config.yaml
mlp_ratio: 4
bias: "none"
inner_norm: false
widths: [96, 192, 384]
residual_init: "zero_last"
shampoo_beta: 0.99
max_precond_dim: 512
one_sided: true
sam_rho: 0.1
weight_decay: 0.07
Rows from block 2, named by matrix and row number. Rows with one number belong to one neuron. Each number is 128 + 24 x the weight over its row's rms, rounded and kept within 0 to 255. All counts start at 0. Numbers have three digits each. After the name is the row's rms in percent of the matrix's.
# fc1: MLP up (model.blocks.2.mlp.fc1.weight, 768x192), inputs 0-191
# fc2: MLP down (model.blocks.2.mlp.fc2.weight, 192x768, transposed), outputs 0-191
fc1.375 096:156133096159125108104153130131131124117131094123151140112107120117157141139146167150102132152142126153123132129117127103131106110144138161182166111159158142133119159120140104105112170160097149090150157152069140120116144128096136105126134106186164096086123156124118114115138133113129105147129164150148104168150118093136127154103122126132157159129193163116122139139113118160154133135171178159115118111131132127153123142131069171118130171192129083139072104089129118124157134138183131123114160145136097111093092141163125097152120100154160152122156135149159116128123142123125146113
fc2.375 099:090135137110114141110084150152119173167158152126154143135106135133059110138110125148116125105120135098111094093121153170137100127128121082153159145121054155101181103170105108143108159148122114154098141149109120145140132137112128111102146092093114118143157095169114107143137159105173165122149122135160131131146113127149146124110102140118137098141114072112166102115116102110061164097141083148096135146107118086121156138149101131106128145134106110123143117118125124113134138124117142128127117103118143105159147135091184133148098118119094100151078118128100105098115124136128123163
fc1.376 108:142125111115146129128139158153122147161150164151130123125125126108111145103138101129089145102158084145091145118125110140112154149176119085133139113104147076099143170165170175111105138090138157155149139132172129173141121115116145139143140076098114139122115108137163150159121144117109115153105115123131150143156131108126093133165106124141109100135139125098124148130169090112149115174116124141093096142170119137152156158115117140132141125155153114119161079122141126186142168131088144126144119165140151143130177157124140119100152172125133102125094140135105130103076116100187108179
fc2.376 102:151083099136063146104084150173127117136125106142124119084106134153134131169123083148099133137119120111161070168140149123139144133119108156126095173096130149117104104114126107098136117122119163130146141133106130087131153134144157096108102112086144113136133096121100131134148098149115131149107130153150104123136119112144202123085109127107110104103091156145185113164116138123093128123158117115143150129110103130157102092157134142142087153172123071158133142143129127122100084118154111133130132117142151134143116116157140105088124119127126126061112167094113135122162108107087107131
fc1.377 091:147117084140151103156107130071155161131134199128150154108119135123126107141159115124105143138135125165109160150183119144126139123101195113148139171198135118111155140158146118132135118119130133138130140141149112114162109150088112108090122163124182125104179167133147114152129099141127142156127153101103125116121094115125130136125157122133154127129131115100132145107136082143132175101148095127131116150147123116176110127116152138181082160106125146097122149123109122134101079131125087123122124152128107129110105100152124157134137168172121085132194136127151136130122145109166102140
fc2.377 105:109145089124126093107096144129117127123111090136130158143174114148132140135121144134161089129150133097113123133132128110102105147135142115167157072110132092140160152116100148150111114129109125075150131188079123161127157121156162114188140109167088169109105148122139129123146115129153106119153115174145104144144103129181126146141144106110129099152146126164118129110155151126107125126144126131177163150151145157136124126130159124102128131136091153112141115102141142165142106126169157129149118168128128145103130108078086173078104128091174166153098135126126097147119150099106172108
fc1.378 095:148079111123109123154152129162140137147118146143129141147158103151124112125157110113082161139154129109120139155106146114065121116126136137122096151135144147160125164129157071113094160114137137154157142092109127126185125126109127120185101107153108124140155128161144134122112097090171142077106120127147148132092119162147133137147104155158092125142176109172158158159093132163126140092115101138120105099167149126124155154142117121152199095134144160148116145109136147166145157145156123111148126122132148145148153135169142133147129101133118127131096177136089133087096133151106095141
fc2.378 101:071148169138090136165148136157110167089152127117122121108136116119136126127149122125137118103166132094164125140144085143184159143074128107151158127106106111086110138155144153161157122118138114139134120142128081168115134120148125120156142149094158112105135102113112153157108137106113144149164140125129130149131091130122162130176111117149135100151150082120089096115121120102078124150157102116162122136114151131104143125136113130146114139139106182160152128160097088114136110136128093144101135135130155083142107135088139108118113142152112088107129063130123117154199110106134155176
fc1.379 107:148122154127161131135104133117130158132186151133103173105113102151111127133172159122148127073082101167170136105124123149116098112143146133115150127114137154109110136181164130123171141138159147124154144142170128117126144122165162121159115103144108145146086113157125181131120139126114136145185162108122126141099142130137125121141154106147122126094147147146126153113158114135148106074084127172137110122131118142105136155113130126158175119097165117179171117160127147202160114145106099124145140128141120122112113150116115168147124114123123085106077107181095096141135129137118136143
fc2.379 101:113088152143095130088119155158136119107094128186110155158074105102141123120144113132139089108125043115129135162109143132163123127128087112106150108128103139148127118148121116102094155160151158139145127134154122155102109190128139110102129146129136133150167151151192133175132129144143117159131118141132062137128132144113125146160114149125146126143124141137130109103159116128103081114107158136091150161144107089130094104153153142080079146115132106124160128139121115113149119144104106136127115141107133152142132099114174094146114147098115137105152146103136105161122086090143130080
fc1.380 106:162117133088152140150194145148172155124127107101152131141109119123146122143136087105120150131153098143149127108150135115157113145115129144174094102126132120170139121084149100139149122114102125198114179113117122145141106091149146138147110143121171153142136139169155146143126142118166129134131159146127124162110117112113125133127115070150064137136150107125135135141089135124111077134128111146117147121144163162110102092180170120170131123159122095105113119136143135184135119155106112142119148131135161116166145126197094137169146085107112153117116093122119120117129121091110105110
fc2.380 096:113122160132102175118131151100107130083122117142131099112127129095135134151118182127135082105145140104123161152152094132155132117113111153158140140120130124072113104124145164141145124154131130141107121128128136107146143128104114151137087171169143123111146119114102134130135128117103100145150147113108131125146096184168160129139134145085130154172112113151175132096116108156081085121126150131144127103154151102063155130171171158115134110114147181111159149134163141099129142116095132166136131124131082141128160142134120113107102177087125151126087106176119159138191110141100132132
fc1.381 105:116114146141125136162101169131102120108133118139121157116179093124146146120136136172134167141114077115187154108149148130156133099120151161124139116126114148141101133111120116157116116141157145166125178151115129124125173127130131163135129116155109101185136143116115184127116179163134166115128102140117127096108174121146117148091133155139142105152104128175119132135140112132159113171132140105117141116104145101151120123108104170175097097097174120179129132124116145144135111136143135172079162147142118089159092135145131153119130089152160141114084149145143138137175137170111167132
fc2.381 093:128127100129126128156142100124154149113075156137144130141080131108162115134136107118109144128133128109125143146132155108122117162104151140122110153130104135106172109137110160133161147077125107139147122151164126113153092131146067102096102088083109133129120151124133102177143130140157142116124117100140100113138117098195133108137115114097158117102109129156147122098165198108134115134158116116149142163120125169156115118149122124105150120126111106159093119093090126126160115117137132081150098148182145138113165090153137150130133118175174175102097081145137118125092082109133143107
fc1.382 101:135105120173116135145137105113166118126107115154136139134121114090112090181171134108093140103134149133084102129133117102103157146131139129154154163145142171117133100113146116142140126090128139134123100127165130109087093146135131104125130115128106088121126131132175062119147127155139124138126139106104109120159092127119148070128152126156112179109146127138116108100108102104155083125158107114132146131128103132135176160110163030156078116153113112140146095115150139148136116117170119182113153112148114140122145129108164098143121124160151121115180102144113120147134083148117131138
fc2.382 097:136146169147103107133139127121102139125130105103122121099113106139126129069104130138110144097113150121121158127159122150154131116121109144127133096175115103133191129123113097102114133139167111136103092133114115129134133095148131186085123089124111121110135143109128162144171136117102152093104145143130133111125121076166144156124137138108143110102126142173060143147149105118156148154127151125082148126125139162119101154107181134149112133087118127122093071109110108116164185149128097104118077154112129131087081119181136147114138131135148173140162139151122137133151173108105160128
fc1.383 104:117113132134094107170079159139136137153136165133115181090156077150120144141120123142142163162154079124145113133189129104162127087122153157145089101128099108111096130097110107137135118179134137112138156124092148131150159142103141159121125124120132135156154165110141140141148170128161123118136116095135096103114137105112097154093144157112090096144113126178082145132122092130139152146094108127119119175134147167109116137109138159148112131091147118130138136124117154138127107112147148178075117181104142102157093133154142096134115105115125160149095166154166138137127129159125119149
fc2.383 097:112148157115174168124164103123158170115120126098153127126143103069162137133135127096122129111126158113111148109138130127132100145117117151146113158151121116141144113144122189118160142095142153111122103130155095131081143142164111141109111078120151127120128139113100123124151126124153135128123087110114126178114149148139117095131140099129181137148149107110134133153128174128156136124112142098132129131100164113151087126160100117152156126136110117130120154128121107107169145152134083085151105148201154165107116058131139175159134117165158130137120104134155088113118099057140150135
fc1.384 086:158116115129129154116134118143136113142160113131108133094096133132095125083146117120095137119093144143113147099138107154157170131146114117127144128119206112120132139139147175150140122159130118153169157182188127163127162130110137133160112107104112136088103132084067124103118130118117139104157109142115164144161105146155120118131148124087126107157126136100114140123197124106125103146160151143108128171114138148109129165150164098128153146110150129057132109114162164129145120125127134085134091123114149137145099111159124146127168123099129162158150137130124118172123104171142115178
fc2.384 091:179111130115120112104112150122107150144152127171118089122137130101138131158157123135132126119125124153132112144121131127132131110167152128120124164138132151125109113119122074120150127086118123102156107124089148129149115168121118120089105157084164098131088095136118125162143074150123107103095077147122111130114132114134093131109126116135141136134085115110142128096182120139116128123064158128145099097141115151116130118165172183126093125176102104124146171159152154077104146169137143147099121138121114124119112153122142160161137148132156078140131164175130161114154104170158114071
fc1.385 112:171116151160113137093093118153126146153102136130166145177140098143148140176227116133117130146149129089158132119170096123132116150152140135166136133144106179167092109110124138120121084133124114124146117123097143152111147148146135152135133157119075115142132140130147130100128173142131125136119158110147136150113154131135115153129138119116113130120093094158178167110138118139159151137094101161098133106093112122102131103152156088143071116127162088153144094169149114175119107149139136167092130131133131139135106161143100149127101111101126162098122137131142159128089125122153166118
fc2.385 091:176124122127107127098146076134106151136086164105105108186120076125117149125142109118134148145132086138150135164122137095115149130094147151134117144085093106150145133129161155135115092140119170135128099172128136124128121124103142126078166149136135106121128129123131104169131147159104112153105127089127139178157151147114144138115142082128138121134131137121128087120156134143127140199151120110121127107096098145122101079098127125140141151162116061125113163108110131162134148121140136159149099139177156109158143102123081109140147102145103163093154114137149150148145075095129114103
fc1.386 106:134134096125144090134137149117153146112120096105156150139136096138092076120121155143098105134135107140131090147149121132097089080132115158118092127130092110151129151138120081113127083149130123142136123146085120126124134103149133137182117109152129108084177164127106155172103150103174169129130122121110124126127159087139090111166109109146147099149162137135129115086157161115105134112120132144133121112199101125125145110138115155131137108145113139135116113140133147088157095138135128153083130131050127137179124113171152134158108088144083096165135132136137138137125171134128091110
fc2.386 102:092121154098089137085095127116118130118132154154167145170132150108115136089119154120153119138137155145126165124101119144122115144105108139131126137105128094152128090149116112120197115113131109136107172101140163172119141158087133151153146120172146168163083091121156071147119088124140088119121155140130139134119108138121099105108155132123134117088137147133134143133112106125148088139120114133117135093122155158094108110082147130119117075122150185122107108152139123115170142075139157119127118098164106122147144116117134126114152125106059115109109139094105125105150185159138164145
fc1.387 079:104123120121120122130150140132178157134120142129108140109151104089139126091130110126122155143130114141109112103114115131093145141108132128184160120110154122136124104146103129126079143120187137136116146128159123123091113148123183133169093088138133174132102132129114084107148120128179158167164101117152170092064079100126135135118114116158105126142189130158122114119186123155117105145122068106103100096135114112131123078149110171109161148119149151125134142096162145149156103142115116147098147114132115133158132142134148113143125144142136136151101125126050127125119132164160125132
fc2.387 090:172109140160121152105142090155118114102136103132108076136121172120133125077110148087203135163155080154124113152092111110099119116173116142133091112118117092126154156105165104133123124109102116118127137138118118129163129122129134096136176173103116134127126119092129132163150116122083121137124134100111161116112135088128147128094099146134112117146138164062168124119107130130129155178131151100128126123118110139131154113118105094094148120153074099162120088120144104162138111142097132118148105114145125142086165135069081122113151138158164133141104106133157122125131111136120102107
fc1.388 091:118153065101119143160116150084140094188151167149141173168107129159151099150081137112161105150130175152127126123150152170119122156102123185165109144120159130122148116162150110168120118161097133116133168120127120143123141127119116116129119110128167125132126110165125108103133125140137105129142110148115148119132117121071125132132149132135186133131141141126138086144087116105083130175165132137114113145139118119089128121133191099123119116112083103109136145096124124102138130169127155089182141151124180160143064136130130116105132140121109129165124124146095122140106142105139127147
fc2.388 095:132105121115086131126175120150043139125096149149097105119136155137095138064142153163138113138123056165114155110149119102112160121160119087095121102152117096113116165123094200105116133145151137129147110133077170105150098113130146151154144124104106142127101102127127146128154144122128112140141131095127125161135107153179113115111109117117112133146130075141112111157156158137156113120149091117162186129142127120137171161132117142120103107128112148123146113130103181135148152120097146085156108125121170124124157126103123136114138153119142160102131136148148135117141150133091143138
fc1.389 112:156149137045150114123139115091152136112135116133089139146136111112103103137125113123094125101155135122118113153119096124122121155124120140137122130162091135150085070138131103157146128135155112162129163159098144111139116122172137111173129121152100102121155173144065120167115107191076175115129144105129147095108127100153127128118127138110140128155128098096105142127100163146112153122126123147109100122188151136119142101122115130130102088159104115133110151152095161093095136107151120164125152114079096157151159127148136152155133143114121097167144127150138126166135132151094091148
fc2.389 102:129128118119135167099091101118135108114120129117141138127180177129075127090138152106162120137130127105136149111143131103158118121112150135134142158112111087120086158107104174101146101164074148130128087084130197131092134091108147130174140151162116174098082123081123133154120135148147070147078138110134151146115145147117103148151126097115126137088141147141104116162115120152129126146117146135104143090123125154122122153131116122110146112151141162157182144142091117126168146101136182138116137146146121118143091135098125098144138114132111104131157148131111162117157135186133118116
fc1.390 090:130144109108154154184108170118128127131125114118127154139168159161122068163124133140135110155152138122172134113141102175106124147120113143106130109113092153101115119110130111171163121161139110141110142155103089112160140151113157096142108142139144133131146143132139146135135135133150144126186171106118110128128137078128142137136150135165139096170138108083117147099130163093144131152118145135169047085137121118144156129123121129114094090128114133128126142104130098098128079150181144108106143152119077151144099126145156118138146160093097152109114171088122160143149125087159144136
fc2.390 109:080106139122166159105120093130117132131128154151144123129106111112158182099115143131151154094140157138095099059135137146093134116157113120147128110095157146152164170099090135118135124144140111096116098097114150108176128182152158129180150164106144101145114094151154111121130169083099083120148146124129131119096114135109139127159110095142129131113131125135131147102129118138133142119090130122133130153167128125133075123117116115150132151107144158107128081130135133149135132071097165144142095143153127179087154126139190101132153125126141098131139121123085114102134167141086130106
fc1.391 111:101099103109170121132103100153109103187112170138163111135130101099151116154146153104124132134153117136105133167127154108119090117110103097170147125123136155110144129131102116131099117082143124154149092141106119153151136125085075126128145127171132109104080134131095151125156134128137151156131169173119136099112145150154146132110063129142109140107124120157111137095112159170140095095104127157150161126120119114161139151152114142125171130116096144120101116090130163157161101185128104151137139121134153129082127163138080113147139127103093148103165125070112145133135104125116171128
fc2.391 102:128155146113157145139093115134146134124158126122151110115129083103172090161128125111124136146134146108096061092098129176191122174092140117126116154144129110137131125163129152150141072153107141131127118119121106152104135088099120122120176115106127129111104137163080130139126132125114117154136121154159140110158084106115126135118140073113109096117157111098115097146152121122113118158145093133143125109130153147139143151134147131166099170162131176112162116176105098084120124071130152141128110114139117114136161134119121097120109119093115129173150129071119108105159168098094143142
fc1.392 097:124113099132129091143144133107180149128117176139157136126149141140159203138185100130143135143167168105092125112136128148119109100124142128090097104129112130194081128113132101157108102124099133133134204124121116134107133110144140133128093166135136164099119133129144134135104115150155127153124130098075109112135096135112115114104110110092170107140129147124125122152159174150170162091132139156140107139130145100106123127185081107164132123174121108131135138144121148129100139108156111143120081162113152155162139101143121144102141122150152144093157131154154125147115130113161089126
fc2.392 104:118124141152158128099128122087092096131142131118111133123097121136087181124079174148138150128109112115152095126141104118068151100118078175151150138161166098111148134113171129102169119140120098110108114143107146099121109149126114134112132163116132111121108141158136126161130136104103117087100103164175102154106156148120104137158152150093134115114145093151118145124149142129097090095134125100161113129133165148144143094118151096118123107152068127147117143128151136152172139115094128121150129132121082136105156171120107129062136170091145152138090142126167133117134109152159119148
fc1.393 101:103037096137103125144099143130136159114152124106162132125139124146129102154144172151094092170111152106138116131169143150155105090102112151129113124147140135119113167118121117106180149131109109138171164092152124147137135106172127131150139123131110119157130168114119158112119126116154156103108123100141095165138136115119110135075109046120144122097142104155157117121177128095136097105152117157134148131095118140101114080140113148163106137170119094132162098139117135121147102128120124125144136133156169125146114112135161131119134121064176137165161094129136141136126135136148118099
fc2.393 102:150130090112124103081186112148162133154139147108095134156127110116173130149176101108090117119104135171135125158118104085104151155149145131166091139131137149145130120141161153151135110115127149104111106119151108149096099138143171115127125162153120119143088122093101124162127144161092142101129153146121143156105144150124143141139138126139235146114096117092143114148120147157141154158102115128138106148084119141144124126143103113138152160170129105091136162143113162114087112118102097104096131136160165143167149129133154116112106150167139141141142113147073141145138103136120107137
fc1.394 107:123153071141125104178121112121097169156128128130159131154129145172154145124151185128145092134147112154083136126144144134095115116111123111141108125129114160147136135125149136103181152161098112097158121136138122152123117136119096136145150162110121137116123158142149112152112084137146123166155161145100126153139131132079118104172095111117156191121163139149132085128119119105126141112125108170118164119105113122109155172141152086118103159172079105091144103151143112144151154134153155097159144110131127135121156107090166129135130179168092142134166114147136105108100155105164122130
fc2.394 098:137142161184106122101123118135160150117096126112139121108102134134154183134097097147090130143084121123170149129148134068133168118098127140138136165159106111105114134148122146117130133071124127113137099145139094112168107106144113126123115098123066140109130131099139133122141121118118175121136125149121126147141127119149138150131127090113133139118125104171107133144171155130132155179130146118149118160133154139154144133153120126090101107143110097207115128078086119139140119128145116107150136166105125146089139155173084134139122120112149148113133190155147159131187100143104178102
fc1.395 106:147084142120129110144130146128098121123126131117124095113166120145117142125128104108133132097104105122152119130144106119151120097140124106149136133124164156152133104075165146128119143104160115163113095135124143129100118149133099158126105133122111072107080120150139158157165141167147110096108148096109131087135071142141168108091117144104093123131096138148140145171101152120142127166135155116140164074142121123145124132153143127155133192090094140146144145085107183161145147124150178166138142102157132161143106150174128099155146133131150131075163092171110134119135099125152155105
fc2.395 104:105127157095132138158137112109134115125133142131122119123164142131169106152146104144136112156113190133119127101124118138121119093108115116096135111106056107140122173114097136165109115110137110136136124117124109119105157145125135127146152123149119167109161139146115115139055138141099090125093129056132087127103124144099147165117126154157119128110101137093124157103168124092110160116142156123114131124145152113136126127086122126117105089140134156099067067104155121142081159113064154137141156138116144145100133135101092109094130141122123106100141132084125086108128095098150166137
fc1.396 103:118162095082127093084118128103107134130129161118109097167148136144155148174135092124108129138133104106121163095090140146110180136131153146122162145115146142151146123118105162123088121119090082127133109132156143143128156141124103116125148142154142091110130103111118155143128145141080147093127156147133173138149142125155143118112133112097108140102175128118138207107091124105121155150098091113053119119134109109110135109092114123128088151125134124147107110113140194187136114124110107150149170144118178116144118150078135127123109132094092128110122108125113153126116140095138110128
fc2.396 113:132151152103101162134100114069166111127129141129171129157107135123110137136096141099131124131131103139118137164105158165168112155116113131129160140164148155148098128093136131101144104066095119178160108096141190072147138153136147167115129161155119177114075108147144142137118166155130134127123133130112156112130104096136097121114153111151119130144127131136145068143142094124156127104125134155128136120159115154133134160125128127150137128155173164141140143134131074118115148092112148151120098106176154089176131119099131119113152131190085136151116133136120125125095164143136107142
fc1.397 102:136101148107184150110124153141126128160165122174122135119151120145125127167106095104125137150107126130098100135098093133129129154097096130172119126114127118149114114124171128138104138097125112180121121133122135128127172136138125101147147122171117112160106110162115146144138133148125112183187051141091133115074121123142145140140103167163161118136143134134127097129127127111122118105125138146149116122124137103128153157129139124102115128124096144164109102149138139153136173136164129117197144138150079171105217113150115157106127162120142105128137094163098134105083153130139131116
fc2.397 098:156137126136164182134117120106129130118098103091084081157112171112134120129133148111130117137150169133146143138159137141155144116152168134136129129135119135133113130134116140099106142177106166096091141111172102124095142081108146128090111161120167153105134095105131139107140175186119134146109118109101116170124109142154124126121137131142149115110127117084128128151147130144123145157159120107146159100084122161147147117135085124150142123129131061104187153159094182113115099096128088106120145104118109088140107136123127155136131128103114070130128187105114125177112149104131136139
fc1.398 085:134146098094168115106163102129187146148124136109101153120163098103161128133119127117103112095121149092111102116113120115121101163115100139112149110133104144142144120127103085146132107134117095157138155152123108106121102142149071137168117102148135080141165137136107158131130146113130153135139167108145125094135129107139118094129087148101122101179143099126145170075110153131122135100153131140115115130165148116128124109120095107117087081177125078129146108103090145060088105107131097130124136146064105127131176120109156111169111122124119111157141112098121111167148148137105117136
fc2.398 096:113131135112144156104110123110120121144148143129124126163148148124093140060122157097147127117155126130149145114165100132128098110128105148158172148124142110111078151117127161123139120113058136123131130107126209108097103104089108135170137148158124153089099126122177123139147155152136107143117138143117178137114137118107123157096146103126138123119121136127135092149126121151141123157077153110146143113124120137102125139146113124139136085164141181157153115149107123105173130090131147153107110122156111113115073115108117098107195123137096077160153166115115148127120131194121121116
fc1.399 115:138150143096128127138095137107139173120111139155122129168137107125150135123126124082175168102097116092117117147097149157108059157116155151138132088124147189145122123136100097103120137156128093127121146142109117090121153181149097136158149132112133116092120129147141157131147134142147146128149116119116147109124136130136137146127123173150148172134108124168152132161135161131115132118157105115131163116111130100115141070158143139130093111102090143138101143172155072120108101107155137138140148158155090140143117186160147159128130136129126146126190123168082151123172147124091131093
fc2.399 108:147148110128113121107124138109128158132132132119143080115125120129058106168123111139090137109109134139162164139127154130165120140132107135138111151106132090123121119134090121141159107100173168118142127130120143111124127130132170125109177093127130128137165111123147126137124172090085154142105122117142086125132105109171131134126121123102108137133139087149146122121171141155112131111131120086160134093120081091116128189139154095115083134126137137126090143177121115102130121136126128153174132164115117157155063121111156113100170127101112086100089136148060135099148117172147090155
fc1.400 096:137120115145133136146107133113131098146119148152134119137091148120113138162136157136178112191153123095107128135106139162177138168131148153108135082169127161124146125150130146123133139141126106146143156146123096125182140132098111141110137098137105114153170172114147158095096165116142111156136111116132146147146122089158158129135162136143142127125156139127145088131163145098083148123118094081142097136121159112136140106106137111127118132105081118190150150114142163124164063146156164141114118156132137106121133122110133144125136124085119140096077145075133119059158133091144158138
fc2.400 102:135108158107142161090182106112145141127090136138147159108183096098138157124104148079118166092118156151109135074119115111120158092113095111157127121130119152104181164141094104129121121118121129124121135119131178132132125110120135137161126132181129123113084116124162153143124148152113136128157126121120153084129132127109162076152150138093136134098141102098121163128158154141191134148113128143123109131108180119114146155100146155109111110102123153157133097159118087118166129122134148105119139146144119145077135121122123101134152102113081130198105120116153157107108167101131151128
fc1.401 107:097129083144130135114162077077138159094111128142140087125135137127138125160146154109086116073117153167098165113090157120100138127127120152142137165131154164134156122165151103091148130093134145115158122160149121115115107097155138118149153145109127119100146138169157086114128087130132081163137155085132120149146115122129146092129138109112146163113146109121130111098112168118114106084163117177148176119141103141144133137163156130157110164152127137130148165112169104126130157126106134136142138068150118117115141161109151107129143142140120153145168088129112120105075090165114127130
fc2.401 085:133128158153093132140134141124110128140083137105113138107135108100136154146115145137125135101103113132133156141150123148162122108114123157149139142120124116121144094134119112104115148102134106156077125140120149131106125166143094183080095089116121145137124127127097146121144164153127182095090109117152099163137129109149086140141131110151212133101122073146138149152157119095164171149090101130152134151102128142098126120151140158129136111113125129106102128138146126125129151128153108098141065126142116167114117100179094172156110109153194148140132193105105114142159146106105152127
fc1.402 100:115135149146129138126130122114121157154169159149098101110078123123139180115129162109116133101102131147145116128108122123111101124122111154110131106172113116122119154118107133089123133120137144173142117117127104133165215131146154122117158084130112131111066111106115102125160101114148134130133106117158175101080101146118131114079160112147141132151131122144103111144143115112149118110117075123126141087135073138103170166154122121107159147078141147167146113170130128113131150113126093146098107132129115130131125160123157133117137129111096127123107116119042148126144099121127121201
fc2.402 096:127145117124093118123154137126158090122108140126159122118131130145108182132132148154142074109162083090122159144140151126146122131162109107110133134083129141137135142172161067130073126136109160096127108145147129106120125154160136134118117159172099160161163137109141140151124193152148129160156136120125106129150171149133115190165146169090150140164128154165149156110155083137097097138099143139108138122100145121142092116118156118113143099134126143124163148090147175144120133122097093154159115116131105106124101122104129135091159136138092144130098145106153117154103114120136127078
fc1.403 084:148131082101101159149120147145131089167140106132174144143115156111101120202073118120142120115123146077136134099145136138189126091140159129108117126130125159099134120134144130160147141123140114131167158169122121124164105150137073144137110101161110125151122130135138125114115181150108103122098114104144156165122138107133143104127125150093181147087090125117118114163076135107112121148156131136109128131144174144125110132154133091146108103097119115128130148112142160121134122149142172124169155119134116146177120143149073105126168142094129117105093153090088140103121109139123151167
fc2.403 092:153095106166117135129132102149082156111144143151089089095161103126132131110122154159138116139175121176087141091090164108122110159179090107134130094142060135152181139125120160111121159126137142161098098115097103122151129118112162138178171163121122134097144141138162128175147130154139134125127161105100133127141155110125151146117093147184109114131129119130120194145156147103150159128133121133100140140117147144118164128105134100121153141107127106141148116114109147140117116172109115079133113137137139147122154107108106144097110117127120125132117100129154142132124197176117157124
fc1.404 084:114124092100105121158116181096096120171159081095139124117079132113090126114119105125146178126153132129089110124125098135118147129133093148120119097121129097088121137121109085134165153143087145147151114128136119102130173132154099103130140143126098117127101093135116151114105135100105112128115098109065102131135135110110132137089142116144123108066137144118149159140096183083136144112110148130080120108123134141127127199132068120107122123122165104115157119134150109138129138099111158137155129092102110129163115114126121159093116078124113094131166116090126090114093141132141094125
fc2.404 081:085167133153126112179123131149151079125097124114149122157147181141146114129118155145161134140083139158128153085133127139113121117118124141139111083118149128111140138101123142118158108116112114118102096124096104115122149097175208094138161114144118169096157106132146119144132129127085109144120102177166168149137180158141133158147159145118088130111134106142148160093141106154148141136136136089139125154127145128159126098144164117120152093088112126122117128127139128169132116171102125123157125119150042114098080124136126106115132148142162159136078122119153116111146128112139133117
fc1.405 095:135106153114139149166085131133177109102111097132124146130161120113099160105114137167125087155168134130115134117119128162105136095164183144110098145158146117141156158103095111078114146154141115115163206152116127148156088178130124115130160089114103147125107100102144133123145140138113124152143120131144116145078163115146166115111127181168108141102165158101116134181159122144143119107076120125128145123135125130114180152126152103130118141115109154114098081092128168105138141124140142116104174112147122107134087142144145175125147145154146113141129147093119139116118135115148143145
fc2.405 111:113134115172079128154113189131084155106084148121149146099095139137159139108120136091183145122081155150111136097151150142143133166117134147153109136147157138147134145119116096109132121177113144126109114103121118124089118122113126136124077186085144104148171132143137124126128127163071126096140141118123136146172167103176101141155120112113124147141114136149148146127117106147157145139153147135163143165083144144061138124089150132128137127124150138171101134181166139143141163154098147110109120157127140135146116111137140143169114117106084102122123125128121142104134070117130108126
fc1.406 099:128108085118168148132153121099164147172135110146109101139095133149123126133153133148116132101083156115128109135111131162129138096123153133145145113163128137155157132128118129077157095121156118117120167126153116134102171134116152139155113127112141131139138152119142128112112134122149135098098155119133141163111135159122128128138134143133091128151166116140144189134104150171145131106160115116115125130134097156115087138160163089117143153141184124142107152109141163119142170063104113150082127096090134140165079124066113102131106133090129152130163130109149077137098143112130116213
fc2.406 099:118152131137121141108147164103127081072142116111128121135161132136065166170125157140151111145157162116148152140154145131136108147170139139142128132147141101154149160155155119126092143125123160119150128130119114047079126180131087143103158165136142157134143127150097150112090163131112111150153129167122127127131143161116157145135132139140105149128119138149156146143148125124190161160108142095158093160092159123120135150137139078119145095112166187130142133123167113125112105139151122138151155156171117097130119175157118149151114116130111120101141132141142155178132137121117161113
fc1.407 108:153159148086116146133138133133172124067097110129137153130127148155155141170150079089147133146165112141108125130172144096154136136113164157152167112110166133171137074106143114180106113140119160113123160132125112152117102111163090134110163168134189115157148123144177110130138134123104120128128131145116103178125127122080121117109114119148105128137154142069114172133126165153149161145166152150187141120145181144094123085113161126127122163111094104119099134107109122137107108130102120115141165136112159140146154122149140116128109129110119152124160141138138136101140112109119111139
fc2.407 111:152109097138150112088138145110104126108105122124148133119141122104106116134143183176135106137137106114133139170126103146162136139153166122124083178095117116101122105098116123131119089125117113133147105144135146136093172143132137125082145126140122156117101103099140132096149157111122084145134133115119144158141125183127128167138183147111127154146117153129197142102149134108133109109111127123106165146142122091107166136130149147147095155169094166148157151102147184140115164095093145166153075136116129089125140150136153103102130137118113173158090150106117100158130145170096134120
fc1.408 105:108149094167102096127138096091138137118131158164112110096107158135136160148092131114119117139093132139157151091153171156135114124101155123141099145121129159113135150141133097101163131155106124110144079164105097135097163180147165154149143199127146121140081128100125101115149122126138104102156093122105104135133106175118111151133121097135181153130119141139126079132165142139122160121123153115127169122127111171133153188154133102096111144143146117124142079128181130121153146091188127131143115143108162138127114134098172132104132138147116136115110149115142151142163112112153154133
fc2.408 110:134096129155095164105119125129145142124130118169147112115126201120127158135160129164108073107128081115148113147157105094131139159087075144139138110134139119083076071153145133160123114162099125143132109140132138108109136116140152151126132114153101127116151104095133137144161162127138137165112104139139117126157154137144161130145144124080136139123120101165105131092148144128115139120104094139123080132160115126107149093153161118108096038109111147142148141108096118127128100144137165111154145134124107105105136188152125153086155123149109113146146099140135150146164157092126114122
fc1.409 091:116106122132117121112113145104172139080119140167145157097118110189127182120143201141112146110136123126147109123186137119112143089116149141141123147133103130134125174117090121093163169148162088089163160149131143160158163111130165143129166159125111143156143090147132119117132083138171128118153149130120100114123104122101141122109121125085129112141124102178120115141142134140160122071152133144167164091151109165125185159140123128122103138138155130121140118112134119146105132149128143177098126132112142123163110115116173104144107156138128145141158139152131155106148108141103133179
fc2.409 087:130110148134123192119158120136147165155126150134157119154106078125155162155116140090127123092104099119117146137108093104160079137133120112182091155166135132152140110076159165136119136091126135113117109091101090129100160148117105132131131097116125106134137168127145113111130137139123152146088113143073142142110183167140129145143115140154152154139159109106137162146136124118087141133156117109135076140161168143143068093171139103161132137116110110175124092102131126136172143116111141125122117123130080142117152130134105123133122162129154099137118111136124082146167086130126113152
fc1.410 108:138127081111172124125180155127138134102150095182158094146103179139143139121121136083121125114126127152132165149120092120115120143110109128145112140096135131129109099144150132132151153118128102128142137158150135072160146124138121070129149124129131118150125086143123152138119081160113135116149119158122138153113120087124171138176106112144181149143134136102163083132125141109128115071149127160152134077127109115138181139137122120123125152148071157138160123119171099142147152150121134110180167088161099138142179124116146166092131168132120127115131093152123124080127124116116141119
fc2.410 098:127124117146121121132136110142133119143067156101144121146150129103121131181118117109107128134132115119157148132148106120173134121135126137119138169108110146134109132144119144121116125136087174075065113175147106125074147117119134178091107130131105120109136156082141138118180141154129129144105128140098113169136149170099106119139153113169121156119112111107105109169147109168163150171125121133123130122069141145134148123154083143129134132135110062155170180135065152123120137085121119101144142090143143151127108131138090148135149118134147153124126168105115113135152085082141142133